config.toml
model = "image classifier"
dataset = "photos of plants, animals and fungi (iNaturalist)"
train_examples = 77898
image_size = 32
crop_scale_min = 1
horizontal_flip = true
translate = 0.06
targets = ["family"]
num_classes = 181
arch = "vit"
norm = "rmsnorm"
norm_position = "pre"
hidden_act = "gelu_tanh"
head_dim = 32
fused_qkv = true
bias = "qkv"
qk_norm = false
layer_scale_init = 0.1
parallel_block = false
moe = "top_k"
num_experts = 8
moe_every = 1
expert_mlp_ratio = 1
experts_per_token = 2
shared_expert = false
patch_size = [4, 4]
conv_stem = false
layers = 10
width = 256
positions = "learned"
pooling = "mean"
label_smoothing = 0.2
loss = "cross_entropy"
residual_init = "zero_last"
optimizer = "normuon"
muon_scale = "match_rms_adamw"
learning_rate = 0.0025
momentum = 0.95
nesterov = true
orthogonalizer = "polar_express"
adamw_lr_other_params = 0.0022
max_steps = 6300
batch_size = 128
epochs = 10.4
lr_schedule = "linear"
final_lr_fraction = 0.1
warmup_steps = 180
weight_decay = 0.4
adamw_weight_decay_other_params = 0.05
Rows from expert 7 of block 5, named by matrix and row number. Rows with one number belong to one neuron. Each number is 50 + 15 x the weight over its row's rms, rounded and kept within 0 to 99. All counts start at 0. After the name is the row's rms in percent of the matrix's.
# up: expert up (model.blocks.5.mlp.up, 8x256x256), inputs 0-127
# down: expert down (model.blocks.5.mlp.down, 8x256x256, transposed), outputs 0-127
up.81 104:25 52 93 38 70 66 67 55 31 53 54 44 43 51 32 51 50 72 57 28 96 56 59 62 50 70 44 59 51 53 70 62 39 47 76 39 34 41 72 56 67 65 49 49 61 55 38 61 49 69 42 34 61 55 72 51 48 79 38 82 36 19 73 45 59 35 48 48 67 41 80 49 45 44 47 56 53 46 46 29 61 19 53 65 60 54 73 35 31 45 35 60 48 54 71 68 61 42 60 55 47 69 64 47 30 32 65 60 54 31 66 44 27 53 51 52 53 69 58 57 47 40 46 35 45 53 46 36
up.82 093:47 59 53 58 25 28 49 93 47 61 43 55 57 34 41 57 37 17 47 53 44 55 75 35 64 62 33 64 37 36 56 37 67 68 30 52 45 50 40 23 32 60 66 68 34 22 32 46 24 60 39 62 07 54 71 57 25 64 36 65 37 37 51 41 46 58 44 42 35 52 22 64 70 61 65 66 69 45 39 47 53 51 51 55 65 29 33 53 53 71 33 36 69 59 48 32 38 51 44 55 30 35 52 43 30 30 61 40 38 43 47 12 47 31 43 67 34 70 19 58 52 56 51 39 52 42 46 48
up.83 109:39 58 49 27 35 49 70 45 46 48 45 51 66 52 55 27 59 51 32 64 54 51 45 35 64 60 77 52 36 52 31 47 58 34 65 53 45 57 89 45 51 65 52 68 19 51 62 33 32 42 63 70 63 78 82 20 29 48 63 65 58 45 51 66 39 34 46 47 52 55 16 41 49 74 61 49 34 48 16 45 59 21 36 38 79 43 77 44 46 53 64 41 42 50 62 47 30 32 34 44 48 47 75 62 38 78 51 37 45 26 39 35 52 64 40 60 76 55 41 63 19 33 47 57 84 33 27 40
up.84 108:66 52 61 42 24 61 66 54 34 63 63 35 11 54 56 38 31 44 51 40 61 67 64 58 69 28 60 46 73 40 19 44 57 62 36 57 36 43 73 67 51 40 65 51 54 47 53 39 52 51 55 52 33 71 63 39 51 67 53 51 61 41 52 65 57 47 54 28 73 51 75 49 59 54 69 37 47 35 45 39 61 31 33 44 51 52 27 56 55 46 36 55 77 46 49 72 80 40 29 54 33 42 61 53 17 27 53 40 13 39 53 66 49 41 79 48 75 64 69 45 43 68 55 75 33 55 58 61
up.85 113:46 39 63 36 63 22 60 43 39 46 75 42 52 73 27 65 65 58 71 28 36 47 46 56 52 57 44 22 25 44 15 47 59 50 66 30 61 43 11 23 84 23 44 31 50 71 54 54 39 43 35 71 34 54 55 66 40 47 13 29 31 51 57 36 31 44 63 34 72 48 52 54 41 49 75 43 39 68 69 71 64 47 62 59 08 37 68 55 30 47 34 41 83 54 65 43 52 53 57 53 47 29 23 49 39 63 42 45 55 43 38 31 46 79 38 52 32 77 56 51 41 42 46 64 61 44 36 59
up.86 095:24 32 56 57 47 63 55 35 57 38 32 43 47 72 60 49 38 51 72 59 54 29 35 43 51 66 64 41 51 35 48 47 64 43 13 56 42 36 52 82 56 66 37 41 43 73 67 62 48 52 46 42 48 67 38 38 65 60 76 43 49 16 49 39 57 54 43 77 65 58 29 73 37 30 44 47 46 72 57 53 46 81 42 43 27 57 73 58 35 52 56 40 39 19 56 53 43 57 74 53 79 77 35 24 54 59 45 39 51 32 31 59 45 55 68 52 41 76 83 56 56 51 21 36 50 37 43 48
up.87 099:46 55 56 34 35 52 66 68 40 61 60 68 26 62 61 45 49 48 67 29 41 70 52 68 60 45 61 03 34 70 48 68 28 70 65 45 45 37 37 26 59 56 72 86 55 66 67 37 27 72 65 47 57 15 65 45 58 58 31 58 47 49 39 38 37 49 37 43 68 29 63 49 69 30 48 34 73 64 58 18 45 57 49 43 30 57 48 86 47 64 49 31 66 57 52 36 22 57 44 65 75 50 27 38 68 80 51 46 57 71 33 28 40 62 61 16 44 43 53 61 32 63 61 33 54 66 71 54
up.88 100:71 61 31 56 35 55 55 77 70 34 58 34 64 70 56 41 41 45 67 61 65 69 53 47 67 66 45 29 45 47 66 61 26 66 57 63 44 44 21 26 66 25 58 52 32 77 48 47 61 42 37 50 46 47 69 34 23 67 42 50 40 33 35 54 56 32 36 47 47 68 24 49 38 59 29 58 52 58 52 50 53 47 53 06 20 33 80 71 63 62 62 48 52 46 78 77 40 47 66 49 44 41 64 41 61 47 59 67 38 31 27 69 49 51 47 42 12 51 51 66 43 40 44 73 54 81 52 35
up.89 111:69 54 43 44 56 59 35 71 43 26 47 59 45 36 58 45 23 35 27 54 46 32 60 51 21 37 60 50 68 40 26 46 43 34 72 41 56 31 50 56 46 51 40 64 57 63 65 68 48 58 61 30 32 42 75 54 46 42 39 60 43 57 67 60 50 54 40 73 59 61 25 44 66 35 31 52 59 70 82 62 49 35 15 31 42 56 50 25 69 53 44 60 48 62 44 60 49 69 37 60 34 61 69 50 86 64 46 67 48 41 38 28 35 43 72 56 47 23 21 59 27 31 52 49 28 69 40 16
up.90 106:46 42 44 52 58 46 28 55 40 33 68 56 45 51 49 44 41 59 59 54 65 53 57 46 64 25 49 38 44 73 45 53 23 61 28 61 57 63 37 50 46 54 53 40 27 58 45 32 50 56 30 78 53 32 21 62 53 43 52 30 40 32 37 52 32 58 63 27 56 46 81 60 60 55 34 41 56 56 48 31 37 47 60 55 36 46 56 42 86 45 59 73 29 67 56 28 57 26 63 65 90 67 36 31 39 51 42 72 47 34 43 58 20 71 54 72 56 40 76 20 31 57 20 55 38 46 60 49
up.91 095:67 50 63 50 45 62 33 59 41 39 54 77 43 64 79 57 21 52 58 82 62 01 48 53 55 50 29 91 58 17 51 38 24 50 57 47 19 61 53 27 34 57 40 26 50 43 53 59 47 58 43 58 35 23 47 50 29 58 45 73 61 61 79 64 37 38 51 42 60 69 37 32 63 29 33 51 61 55 29 47 73 36 32 71 37 42 36 50 51 42 52 29 37 39 64 36 28 25 40 48 59 54 49 56 47 48 34 30 43 73 30 35 50 50 51 47 49 51 36 38 14 47 58 49 42 85 25 38
up.92 103:53 72 78 48 54 37 52 42 61 33 38 10 46 38 63 42 84 60 48 55 20 72 22 20 73 41 61 40 39 72 29 32 40 65 13 48 59 54 43 56 67 46 49 66 44 51 38 46 59 82 30 42 68 57 47 61 50 59 62 47 68 84 70 61 47 62 45 52 36 42 65 40 66 13 42 34 18 57 56 39 77 47 34 51 67 17 38 30 43 69 43 29 44 69 30 51 50 61 56 75 40 49 33 66 36 43 59 41 59 57 59 31 58 38 46 49 74 53 55 57 49 63 40 48 57 50 59 40
up.93 095:44 47 51 31 45 33 39 74 52 57 54 45 57 69 62 40 82 26 30 33 57 44 18 52 66 69 49 47 44 42 41 69 45 33 57 46 28 14 61 84 72 44 67 64 41 64 56 34 56 76 58 62 46 57 53 54 40 63 34 31 61 62 71 35 58 68 49 54 31 76 52 70 60 30 33 43 28 61 25 57 47 51 63 50 39 59 59 31 39 36 45 58 31 64 43 29 57 39 45 65 09 74 41 47 48 18 48 38 79 48 67 60 39 27 52 38 26 32 56 45 42 30 57 44 49 76 44 59
up.94 099:50 53 45 69 65 55 34 52 80 43 68 41 56 53 81 43 35 61 60 62 64 61 51 62 35 55 56 44 43 54 36 31 44 42 25 19 39 60 66 19 40 49 57 40 45 32 52 68 55 60 56 37 48 42 35 60 40 36 23 52 71 61 66 48 46 61 21 48 34 62 64 37 57 42 51 40 80 66 10 49 49 64 49 55 53 71 29 44 51 58 35 28 37 39 93 41 67 48 70 71 78 30 46 50 53 42 39 45 45 62 36 37 30 70 46 61 74 18 56 59 50 63 33 51 42 30 46 49
up.95 099:32 61 33 46 47 17 57 62 81 65 61 63 47 70 41 45 45 82 34 34 61 58 45 47 45 54 43 45 67 67 62 07 59 32 78 62 27 55 56 29 47 59 60 67 51 68 29 52 19 62 55 64 56 46 48 34 34 25 18 75 40 51 22 44 56 42 46 46 30 38 50 48 50 81 48 31 57 45 56 54 69 46 55 55 55 43 50 37 40 59 53 34 41 60 50 38 26 44 20 72 32 51 71 66 62 66 51 27 72 54 44 35 36 46 51 64 00 50 71 64 43 45 56 42 48 29 46 57
up.96 110:64 61 40 44 59 68 41 55 25 30 39 40 73 48 79 59 37 64 70 42 46 49 68 50 36 41 52 33 44 48 47 49 26 55 53 51 51 62 62 24 57 72 67 30 39 34 62 37 60 31 27 42 32 37 76 40 50 42 36 30 51 55 41 62 06 68 77 54 20 44 32 36 63 41 60 26 73 31 55 77 48 29 78 79 36 09 35 43 86 52 40 59 63 39 45 33 17 46 59 43 47 45 37 69 58 30 44 81 63 74 40 34 58 34 59 58 57 46 61 76 57 60 39 56 64 64 31 70
up.97 095:40 42 48 67 60 45 45 70 46 56 65 40 78 70 26 55 66 47 67 52 79 44 44 74 73 47 49 40 58 53 64 78 55 33 50 43 58 60 38 52 44 12 16 52 34 35 36 39 26 45 52 46 38 78 55 39 33 73 42 51 61 35 46 33 37 52 45 74 67 87 66 50 46 32 59 54 79 45 70 29 33 24 55 43 70 39 46 44 50 47 42 68 00 66 34 53 48 52 56 25 43 12 55 51 75 15 35 49 55 45 32 29 52 30 46 71 07 51 65 38 71 73 56 60 74 68 52 65
up.98 102:00 42 77 66 34 64 60 46 52 57 71 68 64 70 30 32 16 83 29 40 52 53 41 61 26 39 48 60 71 73 21 51 58 54 54 61 70 26 58 99 63 58 52 40 63 40 51 71 61 61 50 56 60 53 39 26 57 73 64 59 46 64 36 54 36 49 60 44 44 69 72 47 35 71 61 63 36 64 64 34 63 46 63 61 27 32 40 65 57 37 66 51 43 58 23 62 69 55 58 53 54 37 51 54 51 44 62 46 63 49 57 44 35 70 53 48 46 70 63 41 70 70 32 54 44 61 41 60
up.99 098:38 69 87 71 67 50 65 66 52 37 43 24 88 50 26 42 39 61 25 81 40 52 21 53 35 77 26 70 56 49 44 56 42 82 27 43 37 26 64 12 27 69 62 83 47 71 37 56 51 64 60 45 50 26 52 55 47 64 35 46 54 45 79 47 10 33 44 46 41 69 49 63 45 47 48 62 66 46 66 61 37 60 70 54 54 61 52 48 40 34 40 50 43 72 54 73 34 48 60 57 56 36 27 50 67 48 32 29 35 29 37 44 70 28 53 74 29 66 59 51 34 70 67 65 27 61 55 37
up.100 103:58 51 19 41 84 36 58 55 42 34 71 78 66 25 52 56 63 61 53 52 40 57 45 74 46 62 53 37 68 85 40 57 37 36 51 74 54 63 57 50 56 32 77 29 50 73 62 23 60 50 42 56 58 34 65 56 46 45 46 44 10 71 77 62 50 58 48 45 42 53 39 42 47 42 10 53 25 41 40 48 42 61 18 41 58 70 51 63 61 67 45 47 42 73 63 64 33 73 58 38 30 33 64 53 42 38 39 46 54 37 53 41 49 40 35 51 72 35 55 41 53 51 49 44 21 48 38 73
up.101 091:34 65 42 43 63 49 58 50 32 42 39 49 60 32 31 34 44 50 77 49 56 59 23 31 59 51 74 52 85 28 25 32 46 61 61 46 40 30 42 73 49 47 52 50 41 51 48 40 55 36 56 19 53 65 54 56 26 61 79 68 71 58 45 68 32 31 44 33 42 51 44 22 64 62 87 33 51 63 46 83 57 44 68 62 33 65 42 46 26 29 77 53 42 62 36 36 32 82 52 49 72 23 27 48 45 38 31 51 53 25 40 37 68 68 45 66 66 54 55 56 40 09 40 61 83 45 70 66
up.102 098:50 39 36 31 28 53 29 51 34 48 33 57 24 44 51 34 34 62 43 39 59 65 30 43 31 63 37 48 54 31 26 84 44 60 49 33 59 70 53 87 19 68 25 40 58 56 34 82 47 35 59 54 55 57 49 77 48 70 33 39 76 56 58 57 60 17 37 67 53 47 42 26 56 68 47 60 28 72 54 30 43 62 50 49 26 52 74 33 62 29 66 57 25 86 53 84 58 46 57 65 74 35 33 64 47 40 68 42 44 43 42 18 58 71 43 61 33 53 56 70 13 68 53 64 43 74 52 57
up.103 104:24 34 19 63 77 58 49 71 40 51 29 58 37 69 58 85 58 39 75 85 26 62 44 60 40 66 25 49 47 51 52 46 27 62 69 50 50 49 41 61 24 35 64 47 57 65 46 71 34 49 12 51 65 64 50 49 68 41 60 44 56 58 43 54 83 43 48 54 34 51 69 41 54 59 40 31 45 47 37 36 33 52 66 49 41 67 55 35 40 58 39 48 63 57 45 29 58 29 44 55 39 53 52 68 31 53 65 46 54 43 55 41 42 53 48 42 31 38 51 32 20 63 99 56 13 40 45 52
up.104 107:39 46 69 44 40 41 45 77 44 69 58 42 66 46 42 56 58 41 53 32 57 46 85 38 54 30 32 55 32 46 62 60 60 65 38 44 54 43 85 46 79 56 17 78 66 49 50 44 51 43 46 53 33 30 30 57 60 22 58 57 48 45 68 60 51 47 79 29 23 35 55 67 49 00 39 70 41 36 69 53 72 42 63 58 58 42 58 49 27 56 45 38 54 66 60 50 77 51 42 56 58 72 73 45 45 60 46 25 16 65 60 54 23 55 49 52 54 33 49 33 33 59 53 44 37 73 33 45
up.105 103:48 77 79 51 57 66 49 61 61 48 24 45 77 49 41 74 42 40 54 66 13 56 51 61 43 32 35 61 38 30 20 53 55 45 33 57 40 19 77 71 25 54 64 57 55 45 40 42 58 77 48 39 14 30 51 38 47 57 60 62 43 60 36 52 75 75 40 51 35 71 51 58 46 56 51 51 70 36 50 52 41 45 72 42 54 51 60 71 31 51 24 49 63 33 47 43 36 45 26 36 46 61 74 44 58 35 62 40 72 57 53 34 86 17 66 46 80 41 73 15 63 22 38 31 63 60 50 95
up.106 095:47 86 59 60 38 17 88 65 53 38 44 54 75 58 26 76 34 58 47 47 65 42 37 70 50 38 32 44 40 48 62 71 76 46 37 36 66 47 52 74 55 42 13 45 71 46 45 40 52 47 34 65 44 36 64 66 43 60 38 48 50 47 13 45 30 33 35 59 57 27 44 51 43 71 41 67 41 41 55 33 58 41 50 35 34 46 72 47 54 86 63 37 40 54 60 62 60 51 67 38 46 38 80 50 54 38 33 69 64 73 68 91 47 60 51 62 25 20 41 40 96 57 33 51 55 41 70 27
down.81 106:58 35 40 36 72 30 53 93 44 56 48 37 30 45 68 55 50 53 38 64 45 51 44 46 70 35 67 54 36 55 42 48 20 46 77 69 32 32 55 48 72 41 65 43 68 64 53 56 26 70 59 36 28 52 34 54 51 38 60 27 52 31 37 50 28 38 60 61 51 44 70 81 26 53 46 50 42 20 56 27 40 47 60 54 51 31 52 48 58 72 38 39 44 45 56 04 82 73 55 42 37 54 45 47 27 62 33 51 14 47 69 66 51 51 40 68 38 65 51 55 48 74 53 64 68 50 24 58
down.82 092:63 54 45 55 57 86 43 36 67 83 53 50 30 62 46 42 59 75 45 33 69 33 29 59 21 51 72 50 42 47 74 44 56 51 56 49 63 51 72 43 67 53 63 26 56 61 42 50 31 62 11 42 85 49 51 51 69 45 52 54 55 40 19 39 48 28 53 68 58 60 56 13 34 31 43 48 38 52 37 64 61 40 46 50 49 56 42 47 43 27 65 70 37 51 23 50 35 48 61 49 57 56 60 79 48 78 51 56 71 38 65 67 67 58 76 57 65 37 56 35 57 62 63 40 51 47 51 48
down.83 102:53 64 71 45 60 54 60 69 51 34 38 44 54 49 59 28 54 66 75 43 55 57 27 46 56 38 34 61 62 76 65 35 48 65 46 45 49 53 61 35 35 55 56 50 48 25 65 67 68 39 30 38 67 51 43 51 69 51 31 31 44 66 36 36 51 63 57 45 60 42 84 55 39 27 38 64 76 51 68 31 86 30 56 58 70 56 51 44 62 31 55 60 73 41 31 65 40 66 69 37 34 68 37 71 56 57 53 71 59 45 77 41 44 17 69 38 13 34 33 57 46 64 62 31 29 66 42 34
down.84 098:04 73 44 68 66 39 55 33 48 59 76 42 42 60 38 69 68 52 57 74 65 14 52 67 53 58 42 63 32 38 49 62 39 65 33 27 70 23 38 22 98 65 62 24 48 51 78 51 50 70 62 49 79 49 65 45 72 49 73 64 63 71 38 81 46 50 54 52 53 39 60 49 33 66 40 42 88 19 26 68 72 46 47 64 61 60 44 63 40 48 52 50 56 49 50 79 54 82 32 52 44 44 49 71 49 78 56 53 58 47 58 45 56 92 41 53 52 11 37 26 57 50 53 53 75 60 22 37
down.85 117:23 70 54 46 54 63 30 62 56 75 33 54 65 58 29 68 57 64 53 92 43 60 52 65 60 57 37 33 41 50 35 61 27 33 40 29 53 61 66 47 07 43 43 41 57 52 52 54 59 63 42 35 67 22 65 08 67 47 29 46 75 22 40 80 51 58 47 60 45 31 39 38 37 35 50 48 50 49 94 45 65 72 25 66 42 43 43 71 39 20 65 53 45 39 69 42 49 39 68 39 33 37 71 27 74 64 57 67 32 39 44 58 56 59 59 35 22 36 40 53 45 32 48 24 57 40 73 57
down.86 094:43 31 47 63 47 62 70 26 70 69 51 74 25 40 54 50 56 55 52 56 57 63 57 37 32 46 52 64 73 40 43 65 05 53 91 32 80 58 40 65 51 57 42 74 80 38 55 58 36 37 39 71 68 40 55 55 36 33 39 58 75 42 59 36 57 44 55 71 66 53 24 60 18 55 54 44 63 34 72 67 81 27 59 63 57 65 45 39 48 53 45 29 68 41 68 70 56 49 69 48 70 44 45 71 62 55 51 49 30 68 45 43 47 51 66 50 61 33 33 40 71 38 59 57 40 49 59 59
down.87 093:65 77 55 69 47 62 50 50 32 64 55 41 22 48 39 66 13 64 66 32 38 52 42 31 59 31 55 59 54 35 62 71 58 38 77 62 45 72 52 56 30 50 61 44 51 44 38 66 30 67 37 29 59 55 35 56 61 42 63 21 23 45 58 52 27 55 19 69 44 45 54 60 15 70 48 65 31 26 62 67 41 57 55 63 34 58 57 53 42 38 55 50 52 49 54 55 64 80 37 55 65 40 44 59 58 54 39 44 58 32 60 41 57 55 17 52 54 62 48 36 62 99 51 61 46 40 54 57
down.88 103:37 34 62 76 45 32 51 37 45 50 26 37 22 51 46 52 37 44 59 48 52 90 50 45 54 56 65 67 64 84 58 71 29 39 32 34 34 37 64 51 30 58 37 29 36 70 56 62 43 54 39 42 43 55 58 45 77 43 32 60 35 46 41 29 61 78 24 21 73 67 38 33 61 63 27 58 46 50 60 38 46 59 26 45 44 71 39 61 26 50 43 46 65 43 43 50 72 47 85 45 64 61 38 44 51 66 81 52 57 53 61 42 57 49 58 36 31 57 28 32 43 42 47 49 63 34 50 45
down.89 106:46 44 42 56 80 60 53 44 65 67 45 50 37 41 87 60 61 28 54 65 54 83 14 38 55 35 63 52 63 60 70 77 65 53 38 63 28 52 58 43 40 59 49 58 56 27 83 59 57 50 68 59 76 46 57 39 42 57 44 54 39 67 35 58 53 27 54 67 22 44 71 28 26 41 56 53 49 35 43 49 35 46 54 63 38 14 57 75 18 44 37 25 62 57 46 49 56 68 40 71 70 22 28 48 47 77 63 47 58 35 65 56 56 59 53 55 50 46 58 57 67 55 32 36 68 27 49 47
down.90 104:44 31 35 57 37 54 35 46 47 43 41 27 22 69 47 70 50 45 52 64 41 53 31 61 55 57 21 50 53 60 30 64 49 50 67 57 29 53 64 58 70 68 80 25 60 75 51 44 67 43 53 47 53 56 67 51 64 74 59 56 66 16 54 62 39 67 37 50 53 57 54 47 63 34 29 35 58 74 68 67 43 72 42 67 43 44 54 74 55 64 54 62 42 08 50 44 74 31 61 46 59 34 63 23 50 45 59 36 43 86 17 29 80 70 43 56 49 82 43 58 60 54 60 53 55 55 40 73
down.91 098:54 49 32 57 32 67 23 47 82 57 38 42 35 13 31 55 87 21 21 54 73 61 67 54 57 29 48 52 73 40 42 30 58 47 67 41 63 57 42 61 50 50 51 31 47 47 47 60 31 54 41 43 70 43 33 55 63 41 50 76 44 63 31 61 46 45 55 42 42 35 57 73 65 50 43 27 53 38 31 54 41 76 82 19 49 39 72 67 62 31 18 63 51 63 47 57 82 69 52 28 33 10 47 54 89 28 68 22 50 42 70 34 58 49 47 47 40 61 45 33 59 44 61 53 46 33 61 50
down.92 107:35 50 34 40 40 34 47 43 37 59 44 66 37 25 42 35 61 52 69 50 73 43 49 84 17 44 35 45 46 30 17 71 35 35 58 35 42 36 57 31 24 53 16 13 58 62 46 48 19 48 39 39 30 52 56 45 51 44 32 28 55 48 36 54 76 44 43 34 27 46 47 49 23 21 40 48 50 79 54 39 49 86 51 37 40 23 27 38 49 56 47 58 51 38 50 50 54 45 63 65 57 55 50 25 58 61 54 49 48 46 66 62 38 85 70 60 60 43 56 53 67 47 59 51 37 50 56 53
down.93 096:44 72 34 62 61 46 57 27 24 33 11 51 43 44 36 56 39 42 65 50 48 51 48 74 40 36 43 54 39 60 74 68 28 58 54 27 56 77 42 33 44 36 53 20 62 70 54 57 57 57 49 63 45 54 55 06 40 24 42 67 59 59 24 49 48 40 59 75 50 53 47 58 49 52 51 56 92 87 66 43 72 51 49 35 54 44 41 33 41 73 55 45 40 47 72 46 36 66 86 33 70 42 65 63 86 73 53 40 62 50 37 63 54 68 56 31 64 48 50 43 39 47 71 28 64 48 82 60
down.94 103:53 47 49 35 36 11 49 38 37 60 20 57 40 65 26 50 44 36 84 44 38 58 34 42 38 54 39 19 27 45 38 43 57 50 43 67 51 35 67 97 42 49 62 61 43 68 51 63 54 55 47 46 78 42 59 68 66 55 38 54 40 58 50 45 63 32 44 52 49 20 56 35 62 31 50 32 50 69 64 41 49 32 73 16 42 26 33 81 43 43 26 55 46 50 57 57 57 43 13 14 62 32 57 44 71 37 35 31 45 53 54 67 62 54 61 31 50 63 32 42 70 40 45 57 58 70 41 61
down.95 104:57 34 67 82 51 66 21 64 48 41 53 45 76 63 36 36 52 75 70 68 22 32 05 53 72 66 57 57 60 29 52 56 21 50 21 40 56 48 58 91 35 67 51 56 51 60 44 45 35 61 32 43 29 45 42 67 74 62 71 49 28 72 34 50 47 71 42 47 71 41 47 69 45 27 68 34 45 54 67 35 65 47 37 60 37 71 62 41 55 70 45 41 59 36 23 65 42 66 39 50 67 76 55 52 27 54 36 72 61 33 32 68 42 48 40 55 61 64 43 57 71 43 53 40 71 63 64 50
down.96 111:51 54 47 63 52 41 24 19 50 46 67 46 67 52 51 66 39 44 46 27 45 63 42 65 56 51 22 26 56 62 41 46 66 38 40 64 53 33 44 68 30 22 58 78 38 56 73 57 49 54 69 56 47 69 46 37 60 35 24 53 55 50 69 54 47 22 38 58 71 53 55 29 87 62 52 68 45 99 60 25 63 65 44 65 71 55 35 69 44 55 57 33 45 69 48 64 60 60 53 53 44 52 65 33 31 44 60 45 30 53 57 61 77 67 51 36 35 52 56 55 59 43 46 57 52 29 74 44
down.97 098:64 53 75 55 44 59 54 71 44 45 30 54 27 34 73 62 42 38 52 69 49 38 56 47 57 46 67 46 32 38 17 55 45 64 26 65 31 32 59 23 57 76 54 54 44 37 30 62 63 56 49 70 64 51 55 59 20 29 50 15 61 40 55 76 18 65 48 55 27 63 47 55 47 46 53 60 44 58 52 48 53 63 67 29 61 26 59 60 68 46 67 68 77 58 92 60 53 36 60 42 55 57 46 58 35 19 49 43 64 66 48 66 57 53 25 35 70 53 30 74 52 43 60 48 35 54 36 51
down.98 098:56 62 39 54 36 69 43 26 22 73 61 61 82 79 49 80 34 34 62 65 78 38 49 71 42 35 36 59 41 42 61 40 80 49 37 67 68 82 35 65 52 66 77 45 59 69 64 39 35 37 43 24 17 27 54 59 51 73 86 50 54 58 60 56 54 67 36 42 87 47 43 53 45 42 45 37 45 57 32 56 25 44 55 49 38 62 35 21 64 63 59 27 45 72 69 57 56 67 32 53 43 58 50 69 72 40 71 33 45 65 71 56 43 30 55 70 20 36 51 64 52 22 63 26 45 50 79 63
down.99 096:56 65 48 37 64 43 57 72 43 71 64 73 41 54 78 61 51 39 55 45 65 59 53 74 45 49 42 78 52 28 53 48 23 61 72 36 18 63 44 60 76 35 68 52 75 45 56 69 55 24 44 49 34 49 31 38 63 27 61 46 31 47 59 56 44 40 60 42 46 27 52 49 60 43 47 77 61 61 52 52 51 52 40 49 51 27 61 26 34 69 61 74 30 53 35 25 85 55 52 27 46 39 41 45 44 55 61 53 51 64 35 69 29 70 45 85 51 31 32 45 49 31 37 66 69 67 30 57
down.100 103:46 60 58 52 47 58 33 52 66 43 28 37 40 64 46 21 56 21 50 44 77 47 63 59 52 43 37 32 36 32 53 35 46 53 32 29 30 44 35 59 41 44 47 32 49 38 57 77 56 61 47 66 47 65 42 19 72 36 50 47 61 56 62 64 54 54 61 53 40 59 24 31 61 41 57 59 62 24 38 43 40 60 73 41 29 47 54 61 50 38 39 30 38 22 11 49 72 39 50 68 42 68 51 35 68 56 45 73 41 42 49 69 38 60 33 37 61 67 29 56 40 69 80 48 48 63 59 53
down.101 088:57 56 50 48 44 34 35 55 37 80 72 65 45 46 48 60 64 60 08 37 24 45 86 74 42 74 36 59 27 51 38 44 42 47 16 62 28 56 40 48 28 40 46 56 50 32 35 48 50 55 47 27 61 45 40 50 49 57 50 10 28 36 67 45 58 43 86 40 58 53 60 44 39 64 63 58 41 51 66 56 55 20 40 31 71 23 57 54 69 69 54 55 55 41 66 34 43 34 51 34 52 67 14 25 31 53 49 60 54 53 51 52 22 34 36 36 29 47 22 47 69 67 74 33 56 37 35 28
down.102 105:67 37 70 54 36 44 69 57 28 52 51 76 77 90 86 18 41 34 51 67 47 69 70 59 47 26 27 62 35 57 71 66 70 44 55 78 51 60 45 35 56 20 41 82 34 52 55 47 79 51 72 28 39 34 62 43 52 49 42 46 48 43 51 39 60 71 55 52 44 52 34 44 59 48 66 31 66 58 42 56 70 36 51 75 46 27 35 44 69 51 54 31 68 25 53 31 38 63 40 21 45 72 58 40 30 87 60 50 69 69 43 66 28 22 70 26 56 62 30 57 42 31 35 32 62 33 35 45
down.103 101:87 82 60 53 03 49 30 77 59 67 39 57 38 43 48 31 20 56 59 50 49 30 22 60 48 56 74 73 66 38 45 46 51 47 58 30 67 55 21 70 77 66 40 59 40 42 32 32 39 82 65 24 33 62 39 54 55 65 20 42 52 27 52 28 47 50 44 33 72 22 31 50 63 54 65 61 29 59 66 58 38 67 44 48 51 40 39 71 75 42 51 50 43 53 54 70 50 44 57 58 58 57 28 21 67 53 46 14 39 36 20 36 66 50 35 45 62 48 70 67 78 55 43 43 45 18 52 55
down.104 108:52 33 49 48 54 51 63 62 39 56 63 79 53 47 57 61 68 56 54 55 80 95 47 50 67 75 66 59 39 67 39 76 31 26 64 55 36 77 53 57 38 44 59 33 31 55 47 82 19 52 37 52 70 59 41 35 50 42 22 55 70 49 36 39 63 49 48 49 70 78 47 29 16 59 60 39 58 53 37 79 52 31 47 51 48 55 46 43 58 54 48 68 41 29 52 47 62 53 25 47 69 13 45 54 34 47 52 54 53 35 54 51 55 50 66 65 39 57 68 63 73 70 46 61 69 72 69 47
down.105 110:49 46 46 52 77 62 44 67 48 63 57 48 47 32 52 57 58 53 67 41 49 67 58 38 46 69 64 46 53 55 25 61 49 24 70 26 59 74 28 39 50 40 77 55 33 71 64 47 64 53 35 41 45 59 52 27 33 54 44 25 36 68 31 78 61 56 32 31 22 49 42 40 54 65 46 24 50 54 30 55 33 68 27 60 63 41 55 75 68 61 75 51 60 41 60 42 41 47 39 65 59 28 60 62 40 37 40 57 57 41 38 75 26 69 21 55 32 63 46 72 51 62 51 47 53 28 47 42
down.106 101:66 57 57 31 36 62 39 64 44 81 53 41 48 31 47 43 34 28 43 43 36 82 47 38 41 88 66 47 28 56 35 67 48 68 38 53 36 55 56 77 34 76 34 34 32 47 52 58 30 58 76 32 44 53 60 22 60 69 52 65 57 58 34 47 62 59 60 46 34 48 60 65 44 48 36 38 46 52 47 73 42 56 49 30 70 53 53 55 65 38 38 31 66 54 46 67 60 38 43 59 67 56 39 69 74 42 77 33 51 52 63 51 52 54 66 32 48 50 65 47 46 25 42 41 39 55 30 65